config.toml
image_size = 32
crop_scale_min = 1
horizontal_flip = true
norm = "groupnorm"
activation = "elu"
weight_standardization = false
widths = [64, 128, 128, 128]
upsampling = "pixel_shuffle"
init = "kaiming_normal"
residual_init = "none"
lr = 0.0073
orthogonalizer = "newton_schulz_5"
adamw_lr_other_params = 0.002
steps = 10500
Rows from block 8, named by matrix and row number. Rows with one number belong to one channel. Each number is 500 + 40 x the weight over its row's rms, rounded and kept within 0 to 999. All counts start at 0. Numbers have three digits each. After the name is the row's rms in percent of the matrix's.
# convs0: first 3x3 conv (model.decb.0.0.convs.0.weight, 128x256x3x3), inputs 84-90, a 3x3 kernel for each
# convs1: second 3x3 conv (model.decb.0.0.convs.1.weight, 128x128x3x3, transposed), outputs 84-90, a 3x3 kernel for each
convs0.5 100:495526524461506463480485504530484551507458535504513514501499518518510492532490469519519546494505481500489464519541560457489559488549561469493444489554490516584500502530497474532482496505527
convs0.6 096:488543553495531510457457443488522439475497462479524526573506498495493492507489454453473451513520504504496483454485518471483519487424448513509501483530543373463491481430502503447506585500535
convs0.7 092:492515509510520500566546498574533509482476498514525494456495489519530557496461492481457498488476534496471491502512451509519483498492472590544514539506485574548509447436503477511500496493495
convs0.8 091:470541546443536529506530484527510454505492500442455440412434512480487450435469453506481460548453473517475543468491466516549525484475505465507583477545610476514546454491493487478505502509502
convs0.9 098:535517418549458462508470541511513503548512480524483504501466481509490544543452460533519588508466466477492528520525526491448463511464519499422482519532581515500601453478499467454532501496505
convs0.10 108:479426510503505549505490504532476513487482523471481485502481528476489540463522512503476445531474480491475513491510511511510497486502477462475512463529500499529515467490513500510514507479495
convs0.11 093:491478443491443510490481510539535494553546517463482467492507487486524546533497490457527484394511475504540580494525508495526492520560527477515503495500500431500452502506566504504553483565543
convs0.12 099:472523457556486499468477485534556528498542513517489496476507532485497491508525465465485486504503539432461491524531536535500500517488509559498500536526464489502502543500467495476513515524498
convs0.13 092:543481540530502479477539520518447383581465447537503471458510467437465460505480533535493560495507510515515502519486488510535552491491496513571516502528485529559496442444473506511497487489463
convs0.14 093:497511504520477469505476462465519515492541514494492480500480499479484473465524494539540598497498541461435461478498497508507452490470542615527571512485601491458538560533537530506526496481482
convs0.15 104:543535573527530504542554532494441446442462528538504521500495495549537546492463487552490509443501538535530547484495485476517541502498529502468559561441537533419578523482482519500487526487507
convs0.16 103:510523485572498478553455530515517526440467494513503529532458512484484515483477459505450452530541563447556454502466525513440542504491496507567518522512506360493491483497524476462488448486499
convs0.17 098:485482534445502533499511534549491508543531509487494456510550457479548523493555527501493468527442408573467507491560553492496546531470506399493488453502494495508499521523493519558505538528469
convs0.18 093:546554597406474472443505517499531494584614520497508446512551565481457494483516485451531500520533465553482517485489548513497479530497503485514568432484402394474495485551518516536544496519488
convs0.19 094:556543511465480460497420462475502451529503422496515534501508540508532520480490535526570511572483549445474444483474491490477520537434471508559400521536508529478521537508492464493461532487462
convs0.20 101:457489465469548467524495457506538523484529504596502485529483501472509479496515522580565528525472526458519445484497500506532472458502539472461500531511491458459555528480492537542535459455479
convs0.21 096:473530508491489515515467465485471522493502539500481488425548486495527521402549527434610576499602485454544482515524508455521480437539569520461513511457486506453512490515495461501504465467521
convs0.22 098:501478462519509452456455513519540552511490562466463582460462510485494512484497438503464498433497510472561472504508532509498441504503464432497455531474521470505446538476517564529562569495505
convs0.23 111:526514517534514476521559519549503485510500476508489499474497499485493483490511497505487507490473493522497511478496498491480482479493508456518462465506502501494488491501497517515501491510506
convs0.24 088:479491501442503488499486473518433502547490537544483514484521456494529465516497503576476492504472443520465458491484469519485483493540526530460495550483437523501389491518503511492475471492498
convs0.25 092:447562511518489531475448502498478491508459492505478470517510463484488463409482485532503474521457465470495459470489484507487509492523542579583517551529528438473470507503446512519488487447460
convs0.26 109:465480506469502487472492460483521527458501517395480511486511497489521546513526532508484492517506499547539545489509527484501541499529533497569528462536570445484519505484502488478515497459520
convs0.27 100:525514481556486493527461478452557537495527507466523513463483472522506502529465448502549506459489488466500530547528503440491497511503463487483475442483499470509501510511498547498507509504496
convs0.28 109:505534525534551519530531468535551516503494498514538541574501553534492507504473478470481527468485510530508481501487529491489536512496479524477498539503537521462433475495481511486487466496489
convs0.29 106:537485509518435488490486439482544518502481491495429467593489498501482489529499435544451496502465525527410495519470516499488525461490456478490450500532466544513457507527521517509515547522514
convs0.30 097:570596476565606471488599443506536520505506541523544503546506477536462446524435423502470514501506485503466494529482449501496452506502532593526527474464541556544540534471533520483517512509505
convs0.31 098:466523525488502552507549502516574605498513547521548512492425417501443469500473506489512452520521463523483540493489473485504528503476493531560563490512582427476520532498499490490492504480526
convs0.32 101:506453520527502486473439523452440470568541492473529498474437466469459481472470479500481502489506498428491495516512505462497471475460479433429477478529526543507486481449511476489532544478508
convs0.33 096:482520449497552498513562515463475453527526536475503557503501549508490515501420483491415494534501443479409456528472478548518463535507457465547526506465552547543559504514528513470512533512469
convs0.34 100:495487501502502475567525578484468511522490545517560478509497451479486461481521527551500469504510481488558492519469469483479454518479518478487495493530455501479431472516568460512517474507547
convs0.35 098:480522435535475445472468405452485463459529572426508512469411516503467516529471481435567525393417471462433569517539516534473490589523510524513519497543535487507480558477462510438459514456479
convs0.36 097:376455450488490502481424433526544490519508472486466523551511550528522575505536532495564476419468444415475427520490511530527541546493539490439500485468469535503544477465516494498520503486510
convs0.37 092:514552552528510503487515491556522493500509450459459426488507482507517533445513516499453428529487523545520589492505419513510502519493503552495523487503535413462509486495440509516474505520444
convs0.38 111:476522470486506528435444451460471536454495513491476508468445452469480474470461461478476510468495528535506518451522501475484502519495477523531565517498574445443480533546497531541497529557477
convs0.39 097:477516565372527511500541520484475530459448570427481487479509497455469461498458472462450498544502509574532529507530498507496471496490500428503502508509542482509520464501473521488478504532502
convs0.40 096:518513522511493496537522520502476457516481492490449503461509525469482495488504467446446484436490506540496519507543518530525532502493432444452502436480484513420466529481553501471506505477474
convs0.41 094:499507440529566487461527387545569500462555473522533530492477478486471480510544530492464469514477507504473478505449447503473415482491473548487490573448506555499511495458456537485437472414449
convs0.42 092:465586484509484516480526447500500488487485511501469502578501478503505512506480481518452464556473487588520579510512517517498516496515531474517528488484497507468438476449503440461472489528527
convs0.43 096:478478485489483517493478480475555514497518527484491521452469496498484458503516471520486485492446463509476461532473504551490469524509445484491496458512472453497496517469501507479499485475498
convs0.44 098:519488518537559591529469456448453463483491466528523545456514498472525511534495467540510480537502459494515492501498467454491453465471437531487482480522486521542526471490524461480524469463519
convs0.45 099:486388428492471487552553601479537491436520531467520505480518532496501495488477525480549578455507543466497520487523538506515483473482489497488493445518495548586522493541508462491455496509511
convs0.46 095:484487516484492471481463490491493483470493492474526527461517539461467460487426515509543512499504464499521454520495511498505475464434402459501527536519513487513529496528484498492495483492463
convs0.47 094:456459511412473404511503537531512465504470559540523495484495496517454491525516541496461508479493532501539498490489578511518532488500479488557472502582396515486448523495474500514492529488513
convs0.48 104:566472469521529489582464445556485545541509523520492520494500552424534522503525546546514564461498519435554499504487479482480434483497496565432572567473538610395523515462500471476526523474554
convs0.49 099:579549577513435527530501487534493474461509448517539517442545515450503467492468407453511420503586492487499438404529448466500477467497476471464528474485498427473421477471495484504518447549521
convs0.50 097:491479472561556450529523480453504503481528490478488527493494521530517541557517519479504502522422537516442522508502572535464517502486520470474508524453512505491526535530542467448493508489524
convs0.51 095:510462403540546453446556455516503395436528424528513434502456478510484446526520534516433510506509529501484529519478533509472515488514526498467466569512500539463462474506509519506475558528476
convs0.52 101:453454410510459475484469479546449487509492453560474446491530489549515527513528519462417512447471480521384454466550484476485470523564504522552487508520529443491452529518486523458487533511512
convs0.53 099:532538493515491490534530541558524461588504521511545482461559499507474446489489505487489422448477493495538438507528478533541498493495467509485505498489494521468464521528492437474490508500438
convs0.54 094:500539464512539514447522463469483556445541516500463467505510501489517485491537513493481556443536450468609541514530455497542460514508485489506528475501543466491595511521504448521490468527507
convs0.55 099:530511553422478512525445513513455485479472480493487481446469478493501547469425477472501497505575560448508487526498489480509526517462496523469457536528451473505430491533476554593535476498531
convs0.56 097:489464476553485521520485559520514560541485553506493535525523524491507440567475459501516459527526529482464472536526525511454487516489513435500426442531482522561557494502512537552540558528513
convs0.57 101:495537522546478547480490525529548578549523491517552554513508463502537493459514427503471458521476457539477522486514462529487471475544510536496495490506488517538423475533488500520508491457502
convs0.58 100:468560459480545489503513530500515439503456475471530541523522496487472466559491483465479478511521556503465494443498511507522548509510485487469496522516469501555466472477509505506481482528463
convs0.59 105:535497559516459499549470496470453544569525499500482511477541513534473483512524487501490508478499470488536516486458449525549566483513456501437466487471596416464536510534511459447485480441460
convs0.60 111:550397526541465429512451494511483519501462430457507478525477481436474427483502494503461515513476525488503561529542521510472477507478509448464441423506535474495512522556495548554476517510491
convs0.61 107:479557540473507477479512504537494549517449494558547514444507468505500486483511477424497482496532571385466418464461498497509494530501513478423446474441461559530542490486519515518498452471469
convs0.62 106:505485487538504541541504481478528495439558612476486493469501534466508536472435490445488459524586516455537409459476500478519465467523484569532470505536469557460490504530490547572512464505496
convs0.63 103:486514477461522482426432468528495463507432462523466463488494480476498472463493512510508485516558454487581452501461513459506460467485489525506499555544493518487454528440445527517498516468491
convs0.64 102:543460421496455466493469503527475526538522484504553556504519541481561556501494583539536592480490510549512531523486465520499490555523515475573521402523545465547497485491514510497484535481488
convs0.65 098:467502513446521517482483480455539554493513509494540495486569429523526498515513511547558434518483435523463593464469469473511511527524490503416450567454508549513480484463509479453474544487523
convs0.66 105:501552512460523474457492457499526531466499477466456490496396501471465488489496495450530552440532506459456516505518533497525533459471521501476506468458522429493495503514495462476483482486517
convs0.67 104:486497454483532465465507496481486507478498446466476441558508554450512499516526535482444526515488484543530524510501489502515499505510451478500455491607575494543523499516485475465451505482508
convs0.68 100:484451540460535489525502477491545449540511477550518450540499523438510515496513518528462508562484546573439497493508521530514521489503493511501475508459450492466519514458485507450453496511487
convs0.69 102:531520501508428465504537490476490497488519540543531463489515523543494528503504448490524517538537558603492524478499504515481502525498541466504470530532484472471431502479491540482463527475504
convs0.70 100:534537480472511491467400474571493497492458509434459418489511492518525544484467494524548518458481525478557496456513487495512493477448489527560496537467482521595495436460482500482497574568570
convs0.71 097:532489481476467542503497462509459511511442483500459509402456487445542533489512539412502478471549565420558494513502554451469522489498514524521563465482539485486513444436494523526532491514469
convs0.72 100:517431462507473523526455554524554499503499474485474520549515564523497553479494536467524551516546529465495509498503521495504510475483495530485435479473467516477451558539499564521507474495500
convs0.73 106:503476466476469488449496501539512505495469480489499497459528490488481505505497499546521506544516536537490486497500512457451508484453512447448486489407467486455489493486540533501528520500487
convs0.74 103:496477542519594557448591488522484504512518490447460448531492503463541509493511462449495519429429526514513513486476507442442509474417490503477468483502462477480411521490508527511474542576507
convs0.75 102:438533503541531442480529498528482497442442479549471504447449515512411494524461481513430489584525475501540460480491501517496481480485456471496543466494438412514458527499481502487500523440486
convs0.76 104:479459519557488445524529471475510501484521501415483520520509493541483476510575488487528490482520555506553505478457535525474545482527495510457529495586503503471521504515565488487486484532545
convs0.77 101:529456562515431459486397447455524503492496507474466509501508453534480474550503467510573564471521507509529487511467479467472453506482486501571494522554550493452471490491448500549508504530510
convs0.78 103:551519467495501430504516452491559480479535444471499536486460495495481500503480540483454481494514486533519545488428464496420501522485523551521591452472452442468520514464475575548560499509523
convs0.79 102:542504501535485493503469542532503505553528571561591563630539511533521492487506523517542493448439501497519478502565505476527490502586556451520489505501554480534590464484397475468448489494443
convs0.80 095:513500481501498448494467401473528543487508507461530506550521561536506582470455548503506509533510573466501462560489530469498551529488516524527549481538514540562523523516508470485490545534543
convs0.81 106:465487473526540500431540447485480489521518484462524482490503473527539488489503480495445505536440492572462478474485475496484467511443452498504485454485481430517542537473477473479487470496453
convs0.82 092:502489525544515523466458513511473479503484510534491467495467474504439485512497542487550500457490478478540555511489512558528506498493548524453482509509468493521487457486513478474498440463464
convs0.83 099:533517425584507475591484531488514513491482456445467475467477437472489443447559551503453490517490511496473507526510476473509508493482501489552440505497446499513459514550466482516478520504492
convs0.84 099:580486459466476501479450540512544438455448477495525534499447506495496498505480547523495444505522475526468405460464523481506460469532473457505544510501535501458507495484517519552545492509469
convs0.85 100:492494478475549487469492482459515560473507529440476502518547498503515496550545534495483495582481484493472524522521468566496493515507487501454481454451451538525479506484511492459516509528526
convs0.86 097:441520502436510502483555524490466546446449552478440520473446522493488505502515575501456496459480492502526580488536479509516475507479487453458465554496531522453514424459435535528488495460472
convs0.87 100:473537518496505554530528486474470557437464501533512485491513478474475485491551541495520487541486514505510490491467433506466463484469488484519526520559583524573519572522491496492500517477527
convs0.88 099:462520534514501568441517514488530474472519445474486429510503512505458531554525548484486441498485509502500579457491459489501508465506500480502516437453549481472481475521534491517551512527494
convs0.89 100:523508524531610564494493513533502452520530487460474473480504500496531492535513510553504501519455399584502491535448528523465490534456474509488512544552583446437428496487498489488527493521590
convs0.90 095:529527524508529503552535524524509534490520466493517483482527512471508461471510498491448461454518469480491500529511520499533523516467503501471462565547504501470448464444499541480523571503528
convs0.91 106:519491469498487419464445434420522486505509498482522527431476497476511496510527511479509499371498540472535541490510491480506484534490497487552501463495507440440512505497490491527529487500499
convs0.92 096:530494544516507490496456457435455462476542457482486445486506531509489485514510552476418465539510457454456475485484503485478472502471525445479522472456473473465497512496475510451495510465484
convs0.93 095:485323484481463529441471488458454503473530536498523516466466514531470502482423511465471521508473493513535531513428490525447474507496539535422472496411492454451530531535547508473494488487487
convs0.94 101:522572558453491469484455457489480506479461511518515574484498512504535533479504482492523483493502503549570519495488491550496488551535495463507531429444456431470461460452490474496495536511500
convs0.95 102:489526485462480468493480565514502484443510445514563504465519557512512573469468516470488527503534510511524534505489517508467515559520513495550534514513493535514462492514503535514560473490559
convs0.96 100:443455466488478488548494497509529502508476451465526488506483490457462465492499503528472528481507550426532530525490492452489496511439418514510493571581522512521515440424476472534524477490475
convs0.97 093:503461456524542476543530511446486536517504577464465442452502472487483465529510541467515490502479486485481467475533516499513508507500518452521495494552475457524456525510479440452449471561510
convs0.98 095:488505451465486473518534543481501554511473465504487522494497497529511511527570513492515442467518440474523420534523481468508484484467395483498492507500507510538543496487476505499537503496505
convs0.99 101:462526513471505449501564480549491500494493483538533483525508552507547529526513512491512547491562535475482565488484489489508519460445469598533556554519507497377487457514487462511524475500473
convs0.100 104:500517532427480513445431441495485500467494445475450474480463448434489427567448471537572548494539533532502539460518467462440483532493467551586482530530516544561477531509486529514480507516459
convs0.101 094:501454550502496574490446454484476413558462570463494538538527517521487539581471456527542557506466487467520488490507533491466457460494493496535494495499506536486516477469514499467490479468490
convs0.102 099:494515526535503555422451550453448542513446546538473553503515537434515536470552545544516502533562566488507540450488497475500491489490527560451471535494534472463518476501432498526506558488519
convs1.5 106:499513488484507519505514525550530521559540511480544454484489427498524449486564541476481488550527561503550564493562504512564465541554497563556500521525572473462486445521518480549579512548551
convs1.6 090:484454491526494490518481465552532406596564471543466461532463484572498519577542499525600516453556480419580462516475433477508481444499490481473502507503490532546464554530539524494499464488493
convs1.7 129:488510510498495455513488411508515512497533490481532495451524505490503496523495509443494458422457455447455526493528522475515518514546493427405447487472489488504526475490488468518539469510541
convs1.8 089:521494483492499509511503514488530445527526423463465446508511461568500460565481490496416451493468511551495529467479445453490451512526497471495527510452415518480477494515493468454495420411486
convs1.9 099:458492528441450527529528512530517572468471480464454428470467479518461482522462535451490531528529536549558563511471507612536500505440384485494529466515547527488487432476550499531523503481521
convs1.10 128:493468483505506518488513506470490456451489477455539510425417480448480508432495511536492548496500496445518527566540482547529504484482431486534502507491490447430466499595508491580512590578493
convs1.11 100:482485493508507504560518502520541512447527486423530394476496486490519545508537577414453450458485486491445453486444457488453478513432468478463437513461474502468503566529482521530476503515439
convs1.12 093:489495478500515528523482481460525442526578452508584492489417464493416450499471484512533527492502534478507548513472497578505466563495427497420457504466500518513524539473539577484498510432440
convs1.13 097:515433459474445468502468523529533525478514521470470503489539513479457463515460475448497515481560513501568484515514527494482438555552478533503452555507516483454459497524539462513532540573540
convs1.14 077:443430453495487490502486479510512503525547478458482443495540510475537524410436519550533591531478527512477520508465499559492459464445490459491494495496532505537543463467540525500499539504524
convs1.15 097:544491542511458512481461546512489505523468478484474468483457487523466461523495498450462465497498515449433517512548504508525488438446442443520496468563516497491491459552527527570555506539490
convs1.16 079:479503502504505457499525567518441492481466495497486560457490499473479459524516458502468461537501496620558491505558534438464489504472516507515566515493523448437441489504494538537484527469437
convs1.17 079:529509491467436477492512530421487510507515445534538465576515514545481509545492566448465450483522504477516504493539509526565509476507491521518482498482458543538514469473448493553503553658531
convs1.18 080:600598478556580496425536432522519487502491453502541496506524552457479503482464486578550504448454434478432440502468524492453446512500474476508477469514454456559562570511563502451503499472493
convs1.19 071:539507513544526510472447547490451490474509487499489481440524494427520460489552453533536545496478488592585470529537409429481485489538550516599524502539511468514496519480510451470488452533521
convs1.20 095:472436472555517494535528461526509483493470405513524449509507513518492488523521542515488573537480475479486451481478478521480451472485556520469400503471405530491430562511560572494468510442477
convs1.21 083:493437400519467417564530391510490487539527506521522466500471497477462441531527462515515499530537509456514482449440481490496532439435419547523510483483504500564530540553540507510504441430476
convs1.22 083:526464397504487464490485537484536477517498462547551501512517480533483475497463497470462472594527525512493507545445507509464508562559569518528455505475475500479512548502495487465528594538575
convs1.23 147:554588575474486509470398349502475496538533476468502499567579552507517527482496539546535483479495459476457500494518509509507505529502429455446499543482519500493494463484468497438404492502475
convs1.24 101:506527514516524515525532483536479499504529554463496530553506563523488497515489450554527507537490489501456479491524501521508484487500468513500526489527516500539452521448508521455517573489536
convs1.25 095:551517604494515550511471563416412551437424528486472482478503483518543451517554491539500487561498466514487489448490486462512512464474511458509519478484520427426509506540479486558518461532521
convs1.26 158:591576530563565511457537530508475541512475473549539512516519561555552576509477496501553495527520395609536403478451467483482478456503516484536596459489525474471477554487493576467465559453426
convs1.27 095:498457483456432481552475545496508473536537470495539474584516441524471435551551536440525564495553535509559511523551534523518511470506569471466508515473467545489505419528523481557532441524507
convs1.28 152:596567528517562514550578549560531674548502549460487507516485492535547519490469483533564554546529481511548514515499436446455439459500474556567598531512539440430526559505480586530526493470511
convs1.29 129:527498488551538544517534531572501505532522525481524535441484546415496515459541552513543499506506509518506481468519406469556463498541537482507529481502487487544481455461518505511525535493461
convs1.30 068:470498439486502460499517515546541430540515430568512527438478459493486436561521406463488513472501520510529497538541497539516449490507460549546573539568509513515433490490493563477529547529597
convs1.31 089:514470496588510526579507513498442425520521511427517502529525440491503444531525459533488489499500513500474474499440455465498507487509419490506498492486539540524589461405508510449518537471425
convs1.32 087:543591521549522494525538492505463420448507499518512500533541528599554518596544477449573506522527478475448506502464417442404465511411442543513523482478453438421472513502502536487545523452536
convs1.33 091:567589545543518527567471557478500516452526578464540545509516507502589507535627559600515529550473495522488530567544506442400435516439489561518542500485517452433445460492521494493534495465494
convs1.34 104:490505580484543555468531501491500584513475582537458564626615517544585522432503493465439424505503464508526463453469490503528506498518506434529510392472507494513541516545465415439380460476437
convs1.35 091:495494514550526487522493393594505504531503463538511446510513488491519525512522530589552492555549518524499604522505537495497546478446510588505527560492516495496493471431491516499553500468485
convs1.36 092:567548525527550543470483462524488552543527584483511528562528496521525517481517483538560518508535477504556542509484552447487553455512504524521548515478494423422476461428441560487563521469508
convs1.37 101:531534532585597540528540497504507491486497524513454514460522520416488511414493505553538517444456475505485467556494526508446474555452501523468516395450522401456475449468484518516453530476453
convs1.38 154:584507455553532538550507593504516556523518513526534533524534521602632549536573477511489494577510479509503472531479456452466509461498529463556521499542565445468542554554537506452422515448488
convs1.39 069:554532577577535583561516554457493508509515436497543419481478476515508490556541472546520590528541573447456519524515538549520473587546436502480501510484473472484465433459481464479488527553557
convs1.40 109:474500506498554576482494515489470492490487498478464516544454496509463470503453499565482504515482522502547541464440472486463483517491491542502521498448525497468524492510526502465465566470487
convs1.41 080:486538538525543513503488499492467521514467470530469435497461439468431422489525498534468483513516485484448489487499515504486490468422437513498573524530592502471595513495501482456501523454480
convs1.42 078:500526533561531581538480529439409453510482519517449507563516505599535520511477450522560480521546494500486477516549534550554549562547568526484501485475542495451493538512497560503466540458430
convs1.43 116:631602558564535517597487506430498530495535497415542472493583496487560536470538567532496476519500446499517540446436484436389473536466487508520539532452505528440491471540524445457489494474471
convs1.44 114:578618554548616503530580465509473539488473567505416508531514488543545538475479530559558477497469384556476420508450507523506517614563484493552509517516520478456494523463528416442462503476490
convs1.45 101:449492508504494498570511506486497521429425473504472527555468513501428516571484591379523506417533492479485402497549567472505489484504447562592588491489506513476557527559532523505463560495480
convs1.46 100:567526511521465497473366406581542546586550489510526535547536430497553483466511514555530439470518476464501483465512527523544476536547443443465492481456493506505573490465436483452481474473444
convs1.47 120:612604501665591531586487531505447477535480492506477472503473488522533566563567543489522542547565490515571561499483451519496501606526487501491534512493491502453471500533481464442450544471424
convs1.48 106:474487491490472493505516544508484541505462580493500587588568485507476455485479427515470531534524515491514536466511453478540559445456545510504520525501465497484517488522508469499516454514530
convs1.49 092:479525515476499457452541450501497521503498513534459481489419494544465527522496534574572479511523466486473472488463535491492518411524507522454424465475458441475468478492485517499544513512536
convs1.50 099:512546518529523508471448499507487500516480481515464446494512528531542537548511529484450436581522536570560572512447523521451514540470519478470565439461546490504517532495554470452498441411481
convs1.51 106:534503457515509507553511512480510522474504472487477449526572535528584557502498491502488410505513451485509466513476534493482538500439458438513511451459487505482492567517524514508543481480521
convs1.52 086:541463452562521489505484452543527491510494472513519538420475499471455459517510499529523510585588583549511549538537529540534537508514479480544563517497510568520501425522515437504476499501479
convs1.53 089:475435357469504427460531507554563499549607534507570528438479497486522526544545503452466466482498491565567436503519546502495468516512451512550459443514498510523512489439464526515462580517464
convs1.54 091:538570524532491519487450532457489490539481476511435498507525488533529470481508457460507413433524447429516489516499487457505531462513521513541497471522513509541506495565549499525512439525493
convs1.55 088:488547523479490435440449374489503519477507444523512503519505601524486578519497561520496542521485470561455515594562527469438408580553504525470498538503445490503444521472485507430439557515447
convs1.56 120:482484543468523542416466439492525507531515482544522459541550514574554557571561551507480461513462520518435576476483531470462529507461513492467508477438474523482529509532508496472453463448442
convs1.57 091:564540437520495428443444456481495594471507513490483467528521466576558493535517472485543431512522440555514421555511449490473477508477480509516555493487528533472484507540516519496510443482483
convs1.58 100:460470549474521591484550595487515428477464460548463480557542426579572476564535439587544565515482496559539493498506492552550483552546479463517464465498476490507452467469500492461492517478507
convs1.59 095:494505500487532565515522548581544565535486479478491454586504469566538538537536523499486606511496549483496531521527507499531514559543553513508512516466464586511478489503460470509531483513525
convs1.60 079:525420480453418494468439471511585616462501565475555528481531465477491457491489509488456491511452478499486491537532537428485473483539495503504507496480539519443502508507487503524489556583482
convs1.61 110:437445493469471476516533496487564503456503429428515429497458500512464497565493475489533544486514537528534494441589569520569518467485512563467472500476482558529500486515505552594523585561504
convs1.62 079:488473501500499537529563540516555524534520509490518497506470533470464544481426527537524478521452357516489451493475524515475540496484589452538482493587531493553579527535494479508503503528573
convs1.63 101:501536458492498483474545556500574586459547517507541487472398532454343492489347479481438524532521510500548527559538540481453545440432466487548498542544511474433471573524517467503544520538538
convs1.64 092:449458511513519548503509526526570532501508509486524494518452454547481496535532522398483469459537519495507486442550566465514489525565554534537450512527460485526468520509503516490473564512459
convs1.65 073:482477464502512508497545483422536524490597511513520499537535503537490514479494560528570518549523538524494558541524542527520507481447469444491519413499512398464545489539598513525510496544541
convs1.66 128:525518484562531431556511387514512477475498468449473452488540468545548497546515582448475572528529604474513534534479549463404492534466497559494464522465454479432411545440473587471459533435407
convs1.67 127:584499471613526506570454424525508468493532497505520492517556537514538532513499530485522515486546523487556575509472489456428499549508519495507517463482487488488445526445461577495516506435469
convs1.68 086:459525492530525502510473439489475477495485530526509484541477495536516529526520506465472472498525511502593581481490476479449453526483484465449469491457526511503499541420515524401481520475488
convs1.69 086:482510478518512454495488447464488509514540471453501447501522489433512431489514424480535528486601594443479496458525522461496480449510482442404474492486510480484508428525488476530476461509502
convs1.70 090:492515462531519554451422434443507516481486492524507499450478502445472546517564629547493471487488478448511522500487558514491502526474493452423487436437542486485558520502477522535511465477443
convs1.71 085:559490504566495466531515445461474449490515463506511482466445429510492473453483488472468514484500609534438504496492546509499479558567471470373441484425485554521559504489438531473421532492463
convs1.72 096:471467410500489465577526453509507546466493510481480476556479504516472504489500533457493468554595543510546563547523503467500520483526511536520504531475466537486520537532572492513535483502534
convs1.73 154:536557491557553493563516474489542544456521554466518504509523483480502495569536516464509578447480535475468485501466496494447483518456547438448457440410431428396426547497457580526476454429382
convs1.74 106:482448467459478490477491493501520479509492457424465472457502483424465437475529461490485521496503548526556513469496551499523519505514564490484519445449486501526488415481497453465496496462461
convs1.75 081:445425534416480555499475576471486443502513516493497402415508517473476502489468523486476510541549484501545488462500517520501516478390450523505470492453427473437433540586475520498504539504484
convs1.76 090:494487422506435397514380393506557456470535483416453447498493506503513485505477430467498502524518542517520507493465445498514530520526513475438515510498513460475509399454473471481511422385452
convs1.77 086:512526507531547519530467490464438546501501604437494547515539494461520468433467468502491426488463436533490443475493425524559531479521457472451489501425489520442500515556467483532439441450459
convs1.78 096:483472482529516510625545465475497444439478393495515425491470448474480503526543557434497551523554554487509534505490513506430469558539547444465483505457476442500556582506507531444454506446438
convs1.79 074:533476456529473439528526478540552530497490497479494482450494581433476554519487528481561561487445528539468561490531476476495506481484499533501478557543485460462447512507447486487474489472463
convs1.80 087:520517420586516438555529423596514486524490524493417502484488496468479487507565515497404453508442468531475466497452492512456503530454468573541540511508581478459543552463486525463508469396424
convs1.81 106:423521492448525449448522492542470513473441485472437515527406460504448437496509433453501475502518465514563477487581487503557462498543530559535504505521502485509481492496522516534524517549567
convs1.82 092:532520523559570524475527482546502482495490515557511519539527543541516499493465436540495455533526499486496468560507503483490544496565564495513473516504465521496434526511521455490500473551566
convs1.83 119:516410491513462519486468525511481479511476434532504422480544513516573505460516483430516460505544485519523485473482514530518489419434436471523555479515504536526505553545532567497530550479517
convs1.84 101:383487441417503449467518481520520518473469461501491516528473522469443483450460522533468476530511461471540487485481583486449472477458455500533503464523552512552535524466515543541515542531497
convs1.85 105:539439420532424457468428526475455435475470485503501491414484474439513496453499525537500477540478474519437510504563464524549503513548520467547522483559520480523511477544560473473496465505515
convs1.86 107:558422469538402512539451499487529432529488453625537478385492480482563487490505458558531505548470475548408511526558553562516556514469451427468516486488507538520544508533513468477527431494540
convs1.87 108:473502531549531517542497493490483446510565482466572535493463489485511480496553503439487515520539566533552498542517438555516445519510501530523489529522489577524546551564553508540456535574458
convs1.88 099:552538487486530481453489465419447451494486468569505444547547575500488537434433532518523403517493392506548459469412504516459537505469462446509477456471493514451470588514528535425456527439492
convs1.89 081:497537540501528503483486515505539584555536608508520572553491517538498554495490491532483498478487511453511613525498448492458465504466540575539553574536549475482468499470510455472525499504527
convs1.90 092:492540513484548495471565506497571567481517547463553565437447436456439477602553508482436389452508447498531509503512475514526482561568527503485520558479502490482506459500491487513517524535530
convs1.91 085:509508509498474491497441411540569508498526481521513524558544504556530484533541552508507516465474485503468460510487469542541563510493498537487510555494513526475542523501464521500508475470499
convs1.92 118:479500514528530504498509491458484519441479477523482489531472512484451502495494500477488436476494463462454434501470473482478466441482467441463530401449524539505494506485445498446444466411474
convs1.93 095:548431532531443555502448573454476495464464518403517528445534439494525473485508518465484491482444410558495548511541499533529513530504486434568521472521495488435440425510480451486531468504467
convs1.94 120:590568497543532490467486524501575567504447477516465497488483458544526489526546444477454470514499436459490442506471464531517509541509563517545512515529505484499543517486498441396438429400434
convs1.95 101:420524493482535464431481457568595478516543459558507462464478555441458533496500513525501539509488520512441495510465432535492527446492532467518429449510405496501396623520491564415424554460516
convs1.96 068:382423464443436458507501545506512561486513581429468546477423474460456480461479486441463499470466528515527535480514458501507467480467434535519495514516553564496473499549544451538548499493533
convs1.97 091:483537480523517479496423453529492466536502489525482473476448443506513522528510537549490477594513427580524562537487543500478487549514490533471539505475493545482463535521501508489527455420437
convs1.98 107:496462488464513541501512496501507463532502472538493472562632574532524520495525544580543475512473449503503518485439526463453545530488538516549439444480415480503487493484515435399512492423497
convs1.99 086:432455521447456512506528590514522529509478493457520535494547429485528445454456440539483455499438419507483495451515472510539557497516556471495499463474501483480498530496481539516531484484533
convs1.100 095:506435588413383584452439589460493484487524519487541549430500491461508469382504480540536501543489529528491540517470505551524526593526516519475583514441532486464520495510489507503507510490470
convs1.101 084:509594547456539485464505468570549466525525448499526495471536524527570564483512526585588555504508520519492510482478450522493507544542556442437459519480493533520496460460464476441457501450460
convs1.102 076:487397497450400492485465563556493535571510600567507520482534433467445396505445496534590472464539392476601515538598528504536503531521511435487425476540498465460454489514505509498468536527491